From a checkpoint of a small audio embedding model: adamw at rate 0.0039, batches of 64.
Rows from block 4, named by matrix and row number. Rows with one number belong to one channel. Each number is 500 + 25 x the weight over its row's rms, rounded and kept within 0 to 999. All counts start at 0. Numbers have three digits each. After the name is the row's rms in percent of the matrix's.
# filt: filter width-5 conv, dilation 16 (model.blocks.4.filt.weight, 128x128x5), inputs 0-18, a 5 kernel for each
# gate: gate width-5 conv, dilation 16 (model.blocks.4.gate.weight, 128x128x5), inputs 0-18, a 5 kernel for each
# out: residual pointwise conv (model.blocks.4.out.weight, 128x128x1, transposed), outputs 0-127
filt.73 100:452493485505533511516494495442499537503482494555489491512489531521486427528475510507509481479490515492553510496469490544508488469469511507488493477575486514516533498492516545524526467499543454481480504493477483518522514504510505500513546531478529552503495508491537486543515497512512555
filt.74 098:513515468521484498517503485472496505511485443479494521492528492465484487462505505488494473506517501504497481470492504505473444450524480499512510524509516510525509579543541539499523506496505511460486493453513441515539557470495449513466511510526538525480472489522506527518487501507506504
filt.75 096:482477505510432521511486485497554480459514494486499505517563542470489511443510519492482453511472470524473479477492515477504490509469475500451481501450465559535501531534504536507505549481471487520505437469484502520485498540476485466539538544551497468490499520468503518505493520494462461
filt.76 096:510550500487477551501470506465567481434499482498436472511528530517493484472514547511509488509510518481492489538514487492495507520533531507534526493485455502543505537489469492479498569506497534496569524479523502526463451489468497478528538489536510476495464501492516511465482545508493521
filt.77 097:461475519467508559472508501523561480502508500563484485529495512495493485530481493516498491429537492504493444482508491498486475513501458452517490497492492530486547481502550464523521521567482477463496486539454493544517461490529511466478467496529543489498531518504480495509477500520462511
filt.78 100:515478448484473537508479496527498510476499519475483475488494461517513532490552521530522570438491478496480495500513513452480516526529473450487502526471484491531471499467494479479506474495511524538489483457460463471487462522506523484448510447506492479478557461478458505486523481538498498
filt.79 099:515468515506498492479529530522467487524535509472503549483471494502515525497500486456522531505495504481516492521500482487499488496491485498510502480495505520459467510521475496479498536536550503502486464538504465517492513525516518467513458490511467522502545507494528452479502499499509514
filt.80 101:520538512517530518517508487520472493504493528530524526524502468471519522498493496487487523470449459500480470479516508485498498522493462481460486530488487499491483475490472460510492526485451444515498501491503499484472490533530532488485513489474489449470521509475506524496496503518525521
filt.81 103:509513511508492481480541498484474512536499463442517509475478490536483528462524472532495532541553469513508515546472527512482549490552500536543462515510532487501482554522476478465493506481488496482449502493512471509499493484462471494471483468537476514478483496534481485464520558509503509
filt.82 097:491478539540475456490555495501490469571503486517525508494499517501478470501479490519498519542503499516485538525466498508468488451463515540508497508494513510465494532513511497486488491505528488521482500542514457531465514499487502526530510465488486549514494486517536510489455471489492507
filt.83 100:475497475454492510492492458504536500522486513534488495519526515513489529555471514489449468482494501516513508511516563528560530509571529490487485517520487519518524490482487516492500459521495438476508498476466476487492495446521495502494483482476489514437483516492511522514476510512504525
filt.84 106:498509492458505483532504538429491537499521462501502511502439490499485511506452516502469499518475486475550501480501445543511493497517524499470508457533530496487509521514487476530509493503499518507519523512506494468478485491456469462508489453476514488529459520486466505470506536502515547
filt.85 103:497498528494506487481506522460476491493520492495522508534464473502472528537497500535484495489512494468572496490471512543517496457521518474511485495563515500493469507484519511445513482511474447505496486496512487462489532487519518495510517498467515502450476479497503473522465472482472476
filt.86 100:522514506460506475553517496496486516480517472484477474497491512459467512501492532492474485517506497516501534474477507532506445472483512492460465491484508494522534519511496550543516485513484497462511549504477512471487507526447495527519471480491558541511493484494476488512518469475471510
filt.87 099:482517472491479542559457514467542545478493473540497461491473478512522524479498507491522505497496516482539464487554497532492501539525474482484525500520478446524497555496487487498519524539503529534530561500509460527516441513506507528484506513536541485501506528547483522535455498498472492
filt.88 102:508507552508510505510468488486480492479477507466501475499467486496493451532551502501492503468504537479525511498530483532504534529486538465510523472523511477505531484473488490504468520496482508487475546509524502450472442479463477531497549488524491496504487466535515498485523525487489473
filt.89 101:527508538488536444476512458472449494517461485451469474498483504507438495490504522559522484526504490504533546481464506513520499476505493538498464516541534482490522479491495460499515451497510506488464500508464515497499505490513490499515512535440509496482479468521444462525511488466484471
filt.90 098:468490493517503478444512496467494467546501457501477497515468508539536465470505448514482532528544497501506497575509468517499526501471466531542504486491526516446509561522500456529543505482498508460467496522532468532460512488478473501478517473488432489514504505506482534501515492478516514
filt.91 102:491492555554556479536511498508491523504483502486560474528484475502472498472504451514484504532506483508498512478487527485450497504499459499491470529479529496503499530545516489485558505519475442463461507501526492505523488505517509526531533505525518516468527501554488514497517492529528549
filt.92 097:511475483516480497500491444501504531485463510446521519468524543530486471490510487515523468507520478485482505497501520503489501508522560506519487497476479487532529490529479502494458534525513475508487502453509551521507498423444478524509495502510493489449483508492484462493504487485501504
filt.93 101:483469488510465445532526525520484516497495534508520525486512486524470494519452509529535477544445500471502522456458498500496525459475535519458473474506541490548486486537508542471485508481541477512485518465481516500486524511514472455470532513489512536508484514499506488510514471439517481
filt.94 100:464473508541510503485481495553489464467474524521500512459516465465503490483496494490502518487494505512457481484515507455497486511489509480471512501471526544529508458497510509511485513517421519501478483482501560482503468517483514507524487495519506481513500493454499471494485509528520503
filt.95 096:505445533510500480513516491478509523508515486482515498516511493535483488468479480509457523577497484519477534484500504474508505492490424547497490503482494480467498525520508458525549516518465501445509490537530459502525474501551515485508525528527524479515497556523499532486553509482526504
filt.96 101:506511488482505474495478543519479503493503512496500504503509507489560479498471477496523500516516500448476506488534443481494499528488489510518554463486513481480506488533522495525491500476488509549484517475495525495518538538500510495531480546498492454528512552509516527531531496530477499
filt.97 106:503490490519531494507513488508513497520478496538511533482512485530530507488459480470484497534525503520461539522505518494531525493502513522535509528499485482479513506457487516520492489475523490428523499504488503468495519491492510516489486515463506501481464557527538549507489503490524502
filt.98 098:498526525532506523514511504463509482495500457496511493492477469459510478492526521487544491465471519514528464465496511508445471496424520457458536505519504512490517499509512514513539505505502501496475496487486520514515519539475481505492473499548515514527503479486540499523537503519492494
filt.99 100:492476510486506470468490537539490511495541539493494449553517541515486491490460477520486489508536492464451519517491452476561510486467524515530485471471502512512480486499532508513465545535520519519512499484531530481547496534516531526493500542456507527515479522526473519490556509499502513
filt.100 104:504501530493501530496526519471541482506492476532507507513485529496484488500493479499498474509482492473546483508497489531463512477495511537480493504556464486478497501529463484481509502492528523539514541513482509577454539521512483560545494535527460519499482551445518494550525532495528490
filt.101 099:497506496492492490504506471446517510493499459497491516460477558497453495538450488525498478533501477520483558491444508509531518467487551542495451508516476460523511494475499541519503483535487487497505553490496515497496528499485474478446497472480505535492431540520482490486535499478488471
filt.102 103:481487471495471502479464496482510486475501520481466521509537499479500463519515533485498412498517505507558467485521482533470488508474517479485504485549511518536506496517502499480494544536486527558467469469510512513490491497491480484516536518540516476518499479490489473567446480489487461
filt.103 103:497521492498520506479535516505502491518515513491482506523486469530479518504535517522515516496495456468503488557488518515473512481490511488512459485526506500497464430516488466458451512438516502486490475492494549508488488494485510467520550527529457511502495500479507493527484555488511523
filt.104 104:447478475474505497496529511431504509508521445517479511486462485525464494519452518504490495524486494527538494498486483560522524484514547500481464497540525485528499523509500503486491500495527513445508502507508484460485463494443485449495487504488484532522443532491518519479459509487485491
filt.105 101:542499498500484430495512557553436504484532541433503499504536514502502494484502485537523522531506503486476551516487468450533498481473443544509520491458497490492472492498501523492509485479526489524486511485507483470505532541557516516508476512453470526510525503522520509481525521493536508
filt.106 101:491436488485476498524502498485523523493517493476531487493511476482489479514522519511521498537486499496479506501489490514478469517486514512486502496488490502479507529480477535506494537479498487436494467505501479507496513521478510480533471476508518517497458498459508452448512463451515507
filt.107 103:457513467493436469489511483448483490503486469508460508494498525490480502509501541549492499504476480509530530480461497535511509483525523517465471506548509489532512544505502507493529438485512458474454528486501436510489512481512478482537524497456499512470486473476473496491547546524492497
filt.108 102:476463461480499462481515497503452495481514524483492539503482493504435503531528485478488480495528497507529522509465508553509504470500569512522478495529556515532496468491501523484459442500524490509464521479520519456488511480487483462501499490461475521484480460488522495516492499471509510
filt.109 099:523508451508480530491491526450525502484500443494448531528461529511500482495512496492510518517519511449527499522491485519484502509502524504519521464507458488517511544492503525465540490489557470508515508480491474525522520478471500493510492472538465527486519531463522467480509473476477506
filt.110 102:509503506508499531528484529500533506478521505493518500473495510479473481491524496511534525459488492493512472473502462495489503473475483463475487483514491484521483475488497519510483499507461534514512546496493506511477489535510480498491479505536516501539531474493460484529493526525519537
filt.111 099:502490551480521534490530487540525469501512537528455466529507478528479494527485480542476507490509506528463461518476522494468525467453498479527492514493506510481518475516521507494475516531539510504466521561467517538496520520519549505508510489565485550513510506492478485497496512468515505
filt.112 103:482500467495518568512500488492554462526494472568479530504498490493503498517483496496463484488515509512510470499482528527523496485526505484512509531547473511501527482461528518499519523494482509491555496498501520521496528489509527513479523516518526508491478547516499539562496522541542549
filt.113 097:538495515507525558527539471536519521520478553497487504463487493479494526518530530533510522454490457521483462476498525464501474517519490449473469512493472511502522443479502465510467496510471464536520522508474535500509487491568500512519496518530541498495513480476501494487486515482497521
gate.73 095:537521460469482499506507536497514495485518486488530527501505540469482512419518482497527495492511507501521501495492464498475491488475467499513503522493491503525489551519489531558491444496531512509501525461480477560499504543477494535500487505508475521544513483507511509508496481478479505
gate.74 094:529465488442507523531513503485502522524513499473529510491518541514522530454506485505473512506514496516509557510540499530553550553545487512504510512490490505478505542476482440514481472473455513468506525489491493494488500487493497507495466523481491461503499529516498498492501463535503501
gate.75 107:520511497464484499506495509503492535493521511471487436540518488514480509501541510560437482483507489552517486505508515507507480504508491470516489539501485487508485523493494475502485481471491523490521505512534484487524460507491465472483510460502495493509507469494426553528472512481492497
gate.76 100:468460508544511523526501461482504533511473457499523508439447499452491506494511483487540579486523523532496474481523525511505485518519509489483521534516507521502497503521501473487456514529481469498486499522519494518486478484472484516505493500519536493481499531500533455447507501516549519
gate.77 100:539503484495489480497490436495481497503439489483449512486528501490510498466504498509494511549546491499470511501478525476497473495550493543525489512481485528492524521515564513489513500527474482485515500493502463528533525450520490469506521471505540499430497545518497506468525520534518512
gate.78 099:492506509487516511528510506524510509484501539551511505522524493534492513520480448462469470503488523533548492513505494513489541509480476488521507513537482459526515490517478518576519491495503524491517540535512505525492502514528550552533516541520450518566510534530519560510493471541488505
gate.79 097:498501495476486555499492490478553527487481516527519508490501528540502486570506501463497440457517516511498467503503503537521507545501579466546505486526463465528558485471490502519502537488513507492505504505471509535525489509520530500517512560521497486495448491493537454485475489473430441
gate.80 102:446508499481520512539525559529496521520519489538506513518495510473485501456458525507492519534511509527494481474501476477505482502511510526501498517489513501503503501553488486515500533473477496501475525505498523547499463497481476510481507515543522540541531513508465546501459490460512439
gate.81 099:465509480473509483532502510552487511529483529517498527530522527470524499478459509434491514494499560474457517499525488440561469512514495512460536472447498500523506494497516545501477506483508489544497498499499506483504528475507514502463529513465536525494511501487524485447500535535477451
gate.82 102:473460509463486529527508475534516478507521512516509477507560493461527541482505536456472491513474490553501500469514522490501503538493498527484494541488493538492512509476490497558504537510503526505473468526467530516497480545500482497539468523525519509522508507517506486551465460503476487
gate.83 096:509492498470487495497522490495494507534508468498555538526486527526519532463490465501450503491498489509494501542517507522494532502505482489520501518468487473481516556506420491506502496511488513481484524520485456526500515492481498491504485472477439511484501486491542504469500503486491524
gate.84 098:494553477484485497502490485482520466521461475516477514472507511468535461475478538478523520529501498472486487495516472489450456541457481522497528470489504510480547567577510490537522516483484494479474492506483426573489493502514484467478501476548491490523513543478517456463493509538490457
gate.85 098:520508501483494495508498533481488468490528534507464523495511489455515533543479534466489458544491492510548517492526463556478516521505521532492501516557490520472488481514446452523501533505453487498504511500495542514465476549501524535510499485532491468528469533488480513538509517519522505
gate.86 102:468487457478474560491529503506525443478495494560482491485484487470480500483510500503529553468507503503496459487475472484479505499487437477509501502487503554515490532510515516511524506516525487460502487492500447510485495498520511528503486480549489531515538543502505516468476513487500499
gate.87 096:508519585495490510482499520534469462454468524468496432518506467484427462514535508559515510492522519479488484498503478501477483448496481474501486486483542529512529518566530521491517525461484447495506472507480496503477492488518518501533523503533518521492524504502507498516493524509483502
gate.88 102:477502438502457495486472488505485502493468518529452531500534510528510504494497505452499495513504529487463486509502502478486519511544485506507528512465518492535483503533481543486520502489514480476466527472524500518473532488495446471509510513498480518458483490451520490453509464476476464
gate.89 097:469545503485513471490478503494499528475480476500484492515464531540471458424469497478493521507526526503537526533508494484537529496486469502546488493492513473536542535496502523569527477485490483515492533501497501491527485501460528517491506459492473485537550467495511547496511507494500464
gate.90 100:538474518510489487486504520495473478483519514485524482473464474522481491479531497540519496529492497507575518513491505516471524476467461513501487506527527525492500536524505498510557457476515525554479481497512509494481500495511504525516506478515479516531577518495495528550530443496466511
gate.91 101:502487478452500478467512509531516492510559547494501520543509537510515534540444467466480479563531491502505569521472520476542504499499534568536486527517469512494492434496544525497500497499499511544537494497481568515504507533518537508483511519469489503492507571543515493549504467472459481
gate.92 101:464475494545501498496503509479534509493503496526502502468507544538467519504441487524495463581512491542521516496490552527500512478530525554519493547521486497531454501539510492462498548515501459514500490492545530566528514496467479484493506528514514513484497539502480520518486454472474478
gate.93 102:464485513503493461516488495491473523506537510486506482489523505485503506564514485503468463516515521540502551515513521527541530510529548519509506517524551496496498486475507503496486462490455522449451525503495509480480482484485453500506464475452510475522446466547474510522493492499519500
gate.94 102:593517476524453509482518512518479533490485536440526505481531491509512485556568475482521463478533484483471486528504514471525490526515536482542482490492471465513506480476464470490529477497496508545549536495506492476543463510551525529509509502511489479495516469530474491507512519486498481
gate.95 101:495514519520505501466546516514491487559498528491509513504537514507465500487518484523490480505515493494501514536465507477497526442552476508517472505477510470504477492500486492483540506469494504451466510501534496533493508470512458523481504485520467559491521505532478509547523533503495533
gate.96 100:485417486511515511502533498560524516513524557508542513508496527499516505539441448486464500518517487543512503481481553509556506523505522515503487517519479525505502427488545526482489507526497486522512477509489557527529532507504525492506486475486518516498543534540528502551510515502512497
gate.97 100:483509491450445506492501518507492502492525558495477512555535557493517517547500518494466491487515537509519518499508484506555497520520488525499536509532479485503501481480483490527511473550492527545502520495496483485478476507558502511508497476466540501518523540503526529496517484482486513
gate.98 102:467518485468501541509530493507531496537486547574460545483516525502501520532450514460463450505499526545555475497507511519534526498502514525502523518543482497489518479537481488549508525494531506519534530516482539520465529506530517515536508539537491519527515552494564522545497529496528501
gate.99 101:483505494520508516510459488528499497513511544514493479476483489490530514511487502490502514540496530537505502465534538485501516517487473513503530536504523496471511446525519468520494554496525525577514521527493518487518482509532507528509495519529491477500574544495492516535465463480500478
gate.100 099:438493524510475521542526508476528529525469501524523487500507542486504474478497524500502488492470512492508487462495466495511459506493491504457512489489503490479508534528510532520510502493542522551475486533513466531551523484510454479490533505540547535489523501484520514482488508512454472
gate.101 098:502489450492509499523491514492510530473527502484519512502514488474477544459517476496486464567511480489538527493501481508476490535555486542480460482502495520555476510507488521513522506516479512492497493472507562513485460501477519450497461520539520502508507515501478500525518509483485447
gate.102 098:479518456487477468487526506504482452507528502482440516505516499507511532485491529499485485531493490498542546538485497503520547494511460529523482504512505499509495510491475516530524483494479472550505512482482518454445499524499541519480504485472460517520524489492495483548530519532483495
gate.103 097:503471519421502522489498486556494509490507551494508440537524495526504494534519490545495511523525512499443497520514512466504511532528527521547512497480510513475521435508528462499464535493500517487500506547461539509505464499514483477460492479539483474498491513536487502501498511470465512
gate.104 100:525494484481497512507505468532508497496465526506492516531518466470512494536543500493487494534531498510485493495543543514440496541517524523492520527512486507504540493508496459512510514535484472488509513512473509536495474515531490499535516499524535462454494512500500527539532487487499505
gate.105 096:531452501523505495521508537496492520530515490488566500534516487488479515537496454470485485507456536478455518478532467488485506500500515514460523486505495503483465487489484511517517527495514481476503509519527483508495493535538537509456540485494505528510436502506547534471503485498502546
gate.106 097:523504476474449552499502507504525494505524510524509517529555509486502511527492488472444437450498514488504453508495474512510503494551523464497486511517462491494452515515478506482523507494527495521541509523546478519476471491534516499489521508529476522461489494503511507535446502488502487
gate.107 107:498517484489449529512509497526537496517507511537499544536517507478506493497492497468470475527484499499492483484504497461503508475508515504482495505479466509503527520493473534540527479471497497514522506501497487505469500494516508498469543504507470509499511505467539515513467470454495495
gate.108 099:493510563511532548503507460495531514499437505502506466495474541494515505532496511531515517488497494471505476494501507514513467485529527486500506472540472499459513473509500493491501537484548504561526499532506493515504496458534489487492484550551508519461477529503512503503489473503480503
gate.109 098:484520513484477523479513509488547460520482502544493491498489554455480454520447464544502485512550503512495498523520482509551485456483520539532507487483418525494525534515534494526505470488495499531547521510483487514487494505493529513544543506489480518525501563543498506482544495490502523
gate.110 099:486503520534520477491464507521492508493497552501465483501518521509520485558494505516496471539522507511533538494517475503509525478484492543529506497532506502487500450499525516524512478540478499510481486468501533515543507522531501506472460489479501493510528515505483485512474473503495503
gate.111 101:502443508457449530511528508524547491506499519534522469517525535502474500491505515536458496473499501519493506490499510480530492489519463502489502512490437543496501544444528487498529503509504516499533459484478462512500510488513474458495446420477532535496541517511486525526449439498459446
gate.112 099:534500499480476507514516512482525522516491506508495476516515546499504480535486478525489472490515497531500522510471500521498521477460505503523500519510479469452529479473473511505479475549489502426506527528460476530492528534513502513471498504474501526507469495490495525495561493536514554
gate.113 098:515475487442471516472507509503525500512509490462474517517480528497492496498550479531490509530562498509466494538498508478490545488545545527541487508468471514498499497502499487460465492524484537477500510505493513521477499463457488434513493513542490507504491513524507516481474500494507472
out.73 109:517489529520509435520531498493462515525558513503510502487526498473513539487546550526534500506471499467491498464528514516521476502541518520510549476513472504533498515517485479516505534478485484509451531548455503523526463519491530509537492517505473462500537447518540520548508501462522495446526512504510509530499495511507521544497495522489491491528508514504514513508553512472503506498486
out.74 098:516556497484530542523510477519471438489479502472485480522509510478464500505488513465494489504545486527513504497498489522473483510449529433528470516500521504505503500541519513479520514523486514477507502504496469464502461462550485502449512502532499496510512525475443445493508478483488516498509494524513533478477530548505482518460527531506501525474538488455508494494450504537504466499503
out.75 106:539521489449457496506561486488513483482511465524518490457483522507474480513495463514516486499492519473539525535541449526541471483510529501471524472522481521464505485511563464529466476523444535493478479495472472473530485524508517504537506519486485484472481452482474513514461488459518523494495490478525530503482523505479497530501489488497486506542498504498495499539513524504527546521497
out.76 110:520493481506511524474539506516499506555527513460480518548438512481531503497498513518484493544510469493487520504479478495539498463486497558496537502529460504509465530474462496528514516512537457503472485487483542567497512466519509490489530494458475479524530501472529526481505518477504504537502504478542534532514482512505494515501516519534522519480538483529476512449518518455481492512500
out.77 091:517474518500492506510490511509550515494487465473529498517481495505493506518518486548465489514523473511492513519506467508496509494550524516510461521493521437469462529459492507475492477544531514501483484515523502519500546533480493490477537506508462463559472489530556540480502496527526482489517545497529499533543500502534480536491508513512522511502480549543513518484552535489483513544506
out.78 126:489490487522476461486529499484514506480516475532459504514510494530474482499522526489490496437466526506534515479499504480511490506541502490497527478498539505518542497567515485522502474492500482502480506505486477485472508528459505488546509501476561512477484485566474482522437453497466534537495506506476518533491528503476541493518522495464480495498499475465535503507498454524465511447483
out.79 097:482499508526506474542491529485478514477508506500486526471519504512484505502506543475502511491487523481493480470536531470463475526556507488543520457488526489513538502542485527501514471479517509478507524518484485476513465480530509501510474522534527512530495505549458444531519455499456514513523541540441477507488528493500524493529499550511454506515491519450541486511518462500488470485486
out.80 084:524527468488481537512483490496503486490484482551518495493521494482542472525538478484525496499479548505498504552465490503478514535478498453488460526457549489481512471482504496469500465495439500496532499485528474470505494522493466541455493527512508518502486532436476495452483499519504530513442505488495468474481526502474457510482482499483488502541453521470499465504494517519517485509525
out.81 109:506508491495508508488538502513465507501485522498475521488479490501550506501442496473502526543488522457477514524485542468540489506464496539500554502519453551506514478518547476520483534504507503503495494459457519544528490495518503503516503508469547526491518486474470506482516503475478524536493468472489516461481489470458500429519484481529529516516537474519463483486498512465524502531520
out.82 058:524516486482517496506493483486506478451481467516494534506508547520467460496554505453515477465465509506491505489520490497443480507487518478466452493488514489477476470507456530471544479460504524492527508473502468461456461496508494512461497493513474489540470523534494479488488518510447500493469517535502498547480540496512482540467509532488474503458464522466518538514487511506476499491521
out.83 100:506444528511505447487500513499527537495526490503521524444514502524524522464526492520482519491468494478503497459534529492516524484554473558506543492524468504493514497471505508518505529457510501550485520491508520532502541516464506539535483502474533489497494496517536550539499556523512463460478486465511508529482492466494555495512492471484508465476474518524509506513510506506504517474512
out.84 100:511475489500502488505476498485481536512544487502473522522526522498494545477507514469482452461462497486458471478528496469499474491508474521492496462472464525490487476510500495508514513451459475532536501491461524535475442505518549501510500494510494502534499488504508539502492509479509464471473538498479452502482477460481476472479441530521469476527454518495495484482546473451500505475471
out.85 099:508467498497491420530512456480531533490526517495519494528531503459508544508495525527527472485508505474520490497510488475520511515522487502473549480509517516487463520541477470490464506504511488500497521549460517512476475494459561493526527515493507486495537453519495489520531482470526503469511520525498466518487470539516458509491475529520517451545469515493527509500553515502517530500485
out.86 103:487521509465548534523501519543450460511497522489536490462521485517483479515471496521492513516498531511485515507489504532502491506471512485518500540489486501525505481500575491522527531484454463496515457490521486506522483491551485516499492479552538486454506544476498475539484516441525489510474490500504514492498500470463575520476551475494511514496506528535498491496493494493541504471509
out.87 090:504510496478505500456475452461530479520495460505515478509510500484465489511553482515489434460475488527534489488460477545499514482489456499438482490486525493518487496478477468508494505494462495502509479507521502471438487492505494499508525466498499457471500500485496493507467519484500503480506485471557519529489502532504493569434501456458514443485486514502484517502488510493514515473505
out.88 109:471485497551466494497474456483513509477526515500522515479553511532505544560435511452463482488506506495542491492497500446480518486501475508517487516505513553478537470534492517514477501494498505496533504490472507500459515527476538477516515453492540554516489483506514501522484480500494524510450498577481512483497501490472515482486446540517506488504475492500498512490507498522513532504509
out.89 111:493499541494566522480498531512437454512495532471503485493517495527503520527476509488513499523529526480490524476502480503503469505474539463524496568522477502527523522507497522510504532474477489466533472482518470542490447512522514503479499492532502490485498547491526482515492504456526505459477498508497535493514511499457504488446512518521570554466514490547481496505490495498493490488524
out.90 104:503474514543501508512473531505496526520501480467517493489482486495503516496489489497470526532528458482464486487549508506539501505512516514520480497475452459466487539478469506493478492523535523518471521502501520538569533515495475500477463511496450498530498471520542518459537511553539456508504490481480462450516487496526503459553460520511504511496527490520479482522510525508509479546497
out.91 108:492515521502498529502479540500494478465465494511542509434451524513529503494466469464506534552512498519506502528506520491453509523523507511517469508498491477504546485472528509505510490493514555485496516484527480467542511482521460541466457501543493520531455493472477507481544511532544487520512518479486492465489518483508522479551476486525500523503504493532469493534497528493517483549525
out.92 108:506520505518488484510544461538489537515511548508472527486523530523547508473487527486535551527478506463506488503510518517512494464501483512519541487572479560476491492528563501514513524485471510491478510524481529495515484483510524513513473495439513525498549505497489514525535537470447512527495452503514531507467477516515520479480538500498479489500512496451511520513480510512485487489494
out.93 088:506471491476461489509505505456558546512493473502473507492501494563503501475509489499490502478500462492523457498552487501478509486551456497480502491537480500460506480503541500490512470486492513544473489520508516487510519542533485508511487476481525504514484493553488562501510489555524458495502526498497449505492496489530522461512453511512426509545466493507512500507524481509464501502499
out.94 110:498473471495456492514509502473526496505494464500514460537500470452479491538491486543513473486541495489493527515498448480568504524471530476460496493492510463496462531495498486489449455537518468514504484522486490520509529536454491485499520544495489473471476509480527479486499462512555502528504485459481483491545482523506451472525503484495528519543501501497493462487501507525518533506484
out.95 099:495485499514506516513496535518496466493439498530526492466466460460474460497491460524528500504503508526469508487500496509483524512472499489546508485494498463500520549437516510512489495506506549501477534492493464500500514467519484485476443531512470480472483506515485479505536535510541490492534464462504527476514516489498515517537517453464548498476528491496450505544448517502532487516489
out.96 101:480500462481474526514532491503513490539476502502548509471474487500498474489472472519493505505485495489492494488488483503506543451481453516529528494505473484454494535445505514515462491539477534500465459484520516487476525467527465488479473476453489476489526520483488516503519551496458495548468436481531530485487490496519515518522496441436502479486495513485497514522468518494532511524499
out.97 099:545495491516511498486545504513467473502512493510466510536446503462527476478510500500486494485501481510492553516451475490519554489479531523477509533510479479510492512459525456519481489546545485517477513451512507510512556511453498514483536544478472466526484502461527502485484522464487512509463465479562545506474538492507495509509512481500538525491520461509488495469490513502487482494493
out.98 070:514515478454484466508533489469478514513526539482494513518514518454512494504486527538521522535485483496523497508477480505555479532489482502436535492536485537512455466529506473498506511496490451465495476534463527504480485494503533523559537496491524506469548481516506469528500469456464538489521490500498510492511450536514496499501481513524487474563504527501524496474529483479498512500519
out.99 111:466497520532513525494451528490492482556480526457539486484477496547454509515475506486481506525529453486486458467506502506479523468495475508564471519474455451499508534449492526491494507476523512502492474487527513504495518452540461497471477471497476484512525524512531504484529516535490450523501476534518520477479494480525523511539480484482507512457512495523495500507491494484500451506510
out.100 079:529485465458502514472534471502476500518513512469462512540470523485497474494526482529519463493492492502479506498469469492539479519475485557427537475469476511531464495510494445499493527492522446493512471498499503552489453468523513497513547502459502454489507506472499478520460505453496525496505504473529533545496485510473498516474503489506511472505505505513490487468533479460517508474497
out.101 115:508504493515524508509532468529484495496511557507535538464504527506511493498496529493520495489478511501488492461483532491461557470486469527517530485514486504520543502477498495505524547457522523514491511496509503485472472418527539520478469504477495512524540523503472470527528554472460482510494502558530545514442513506507547546497503503495496465480498506473505514502502512486525481485517
out.102 093:481463504484516472507503511501541520506477507446559488495519511509452533556454505504466468463525502460473475473553472496502491479506503505500514490504479516460467531540475508438471539506501515488523477512476517505493492491512541500520505494520473489517503485508516478548534500499525469460488519550468495479521463501517462487482497542503533487503474547504516501512496509506543533501532
out.103 087:499512541552478499454501526501475481516484525537489520469518480542543501519486518507517518526495549504514527502471494504493527504508513495548532528529535522533540519486521526542501498485478510469503510488461448518496510525482499483495490471503516505483479485495523523475492513483509542487513478479533562494503549466451519517498525476510569544463520496532470538502496489498468483517526
out.104 099:513487537507542458501488501536466507481548521486452545500518502496488568495484547492492500493474492512485475488503552522469516472511502532530495494508486526519490485506504475515532561451545503515494529489462539504484478469474537482508506472511471482528540484533540538540534507478507474441511485531529490500482499463525533515491501521510508475516511499505505529497514473471492502500472
out.105 109:480545460535510507541503467522475502488483520514490513508499498466504476477481506461532556508486534496469491537459537455494484520460479479523511489475514504505551497524520479478488486490468492514475515489491495485533499485509471486493462535492531547484523496492445468470536483516463538532486493505436497449474494493478482447536501482488480501525523473463489469508497492488489473517480
out.106 101:452540521552528495496446512493444485513515517518505506472550484513446508513477542461507523506470523499476462486493539516487477515497466501539476483440496500528528487500519491510526518453467481494489493487495481483503477500522461479522483478532504520476529492537488467514502481506466510508478450546469508469482504483476540515507533453448496483503502522473506490519495483491511473475491
out.107 104:508457564530519450498499501496497501499528517495546496477520489500499560508488526525512472508523495466501498483516479511521522498518513542511511534534481504500480534479483519516485541492511516509497502511467513519483508525488549510517510499514472471513496484482545529529533533474561482427503509526536516526522487503516494523449492502520558483508488524564503516501546523477527525519497
out.108 114:527515512538495515544519489521457494480533549495512518488540517468529521522490541476498542525508513500510526480506542473494517523484499484541516513534505526508518493534508544529518509496519471510497548519463511526532510520476523498506487489510543548521519465500486478519521483498519529490463521543482507495510516516471544469511500568558488541531540486469518499481492505550498495517480
out.109 086:495476513516533479477499504537494529493517559478488523502527503512564515493490515535503516554505513474469513511488510496504511494487510535487532518558500533495458510487452535493536540493514497482543489506491514544494481493475558517501504498503479503504536504463562526513532564475515513484528500493519507524520477499495487505468535514510571520448478518520492495505516490462504510496523
out.110 095:466466526530486477488509478501525529502523502509549525432536466535507520530492505536486488492483537499530500505497493496478525495542467557525521499515533498509529507493506506523482518455509492510507474517495506510453514515477538496530496469493530504485497520504522522557491515488518489486509523509514511562507505482475567520478530461488528479489456560515511502502541494488537544488519
out.111 103:522495457493519527533520499544456467498507515471491484534479513466455451536495504513490458481534510475481519490473458431516491521473535470522513510450497446503519540516490509474491481511508484501510474494513461531516467467518517497479510552521491474517482519477492439486483488477525504529531558508480499504488527522483453494521512525529518510486509494506495475485532486483503475486511
out.112 107:533462496452483498480532479506480481508507511530499516491494496462508492480520501553497435478509512502505535501475466519505516514476527509495515461521504493530465510483497512523484504479513516490517478512456488518468458475476549492495531502480458441488478509452539488512483514431523500470538517447543523540518507494492495541493507493496551504467498522506482525506506494457542531501502
out.113 101:494500537465516507476450540468519477496490447475492446511506481498470532495515470518515490506522492501488509514507461532514453539506535472465441523463499444513468510478500491502505479518466496482507478499552464527517466543490443503471516509536510449467481512510528498472461467497514498463488517483506476482523505518487506497467471473506522500492473513553510478495507527494490492487498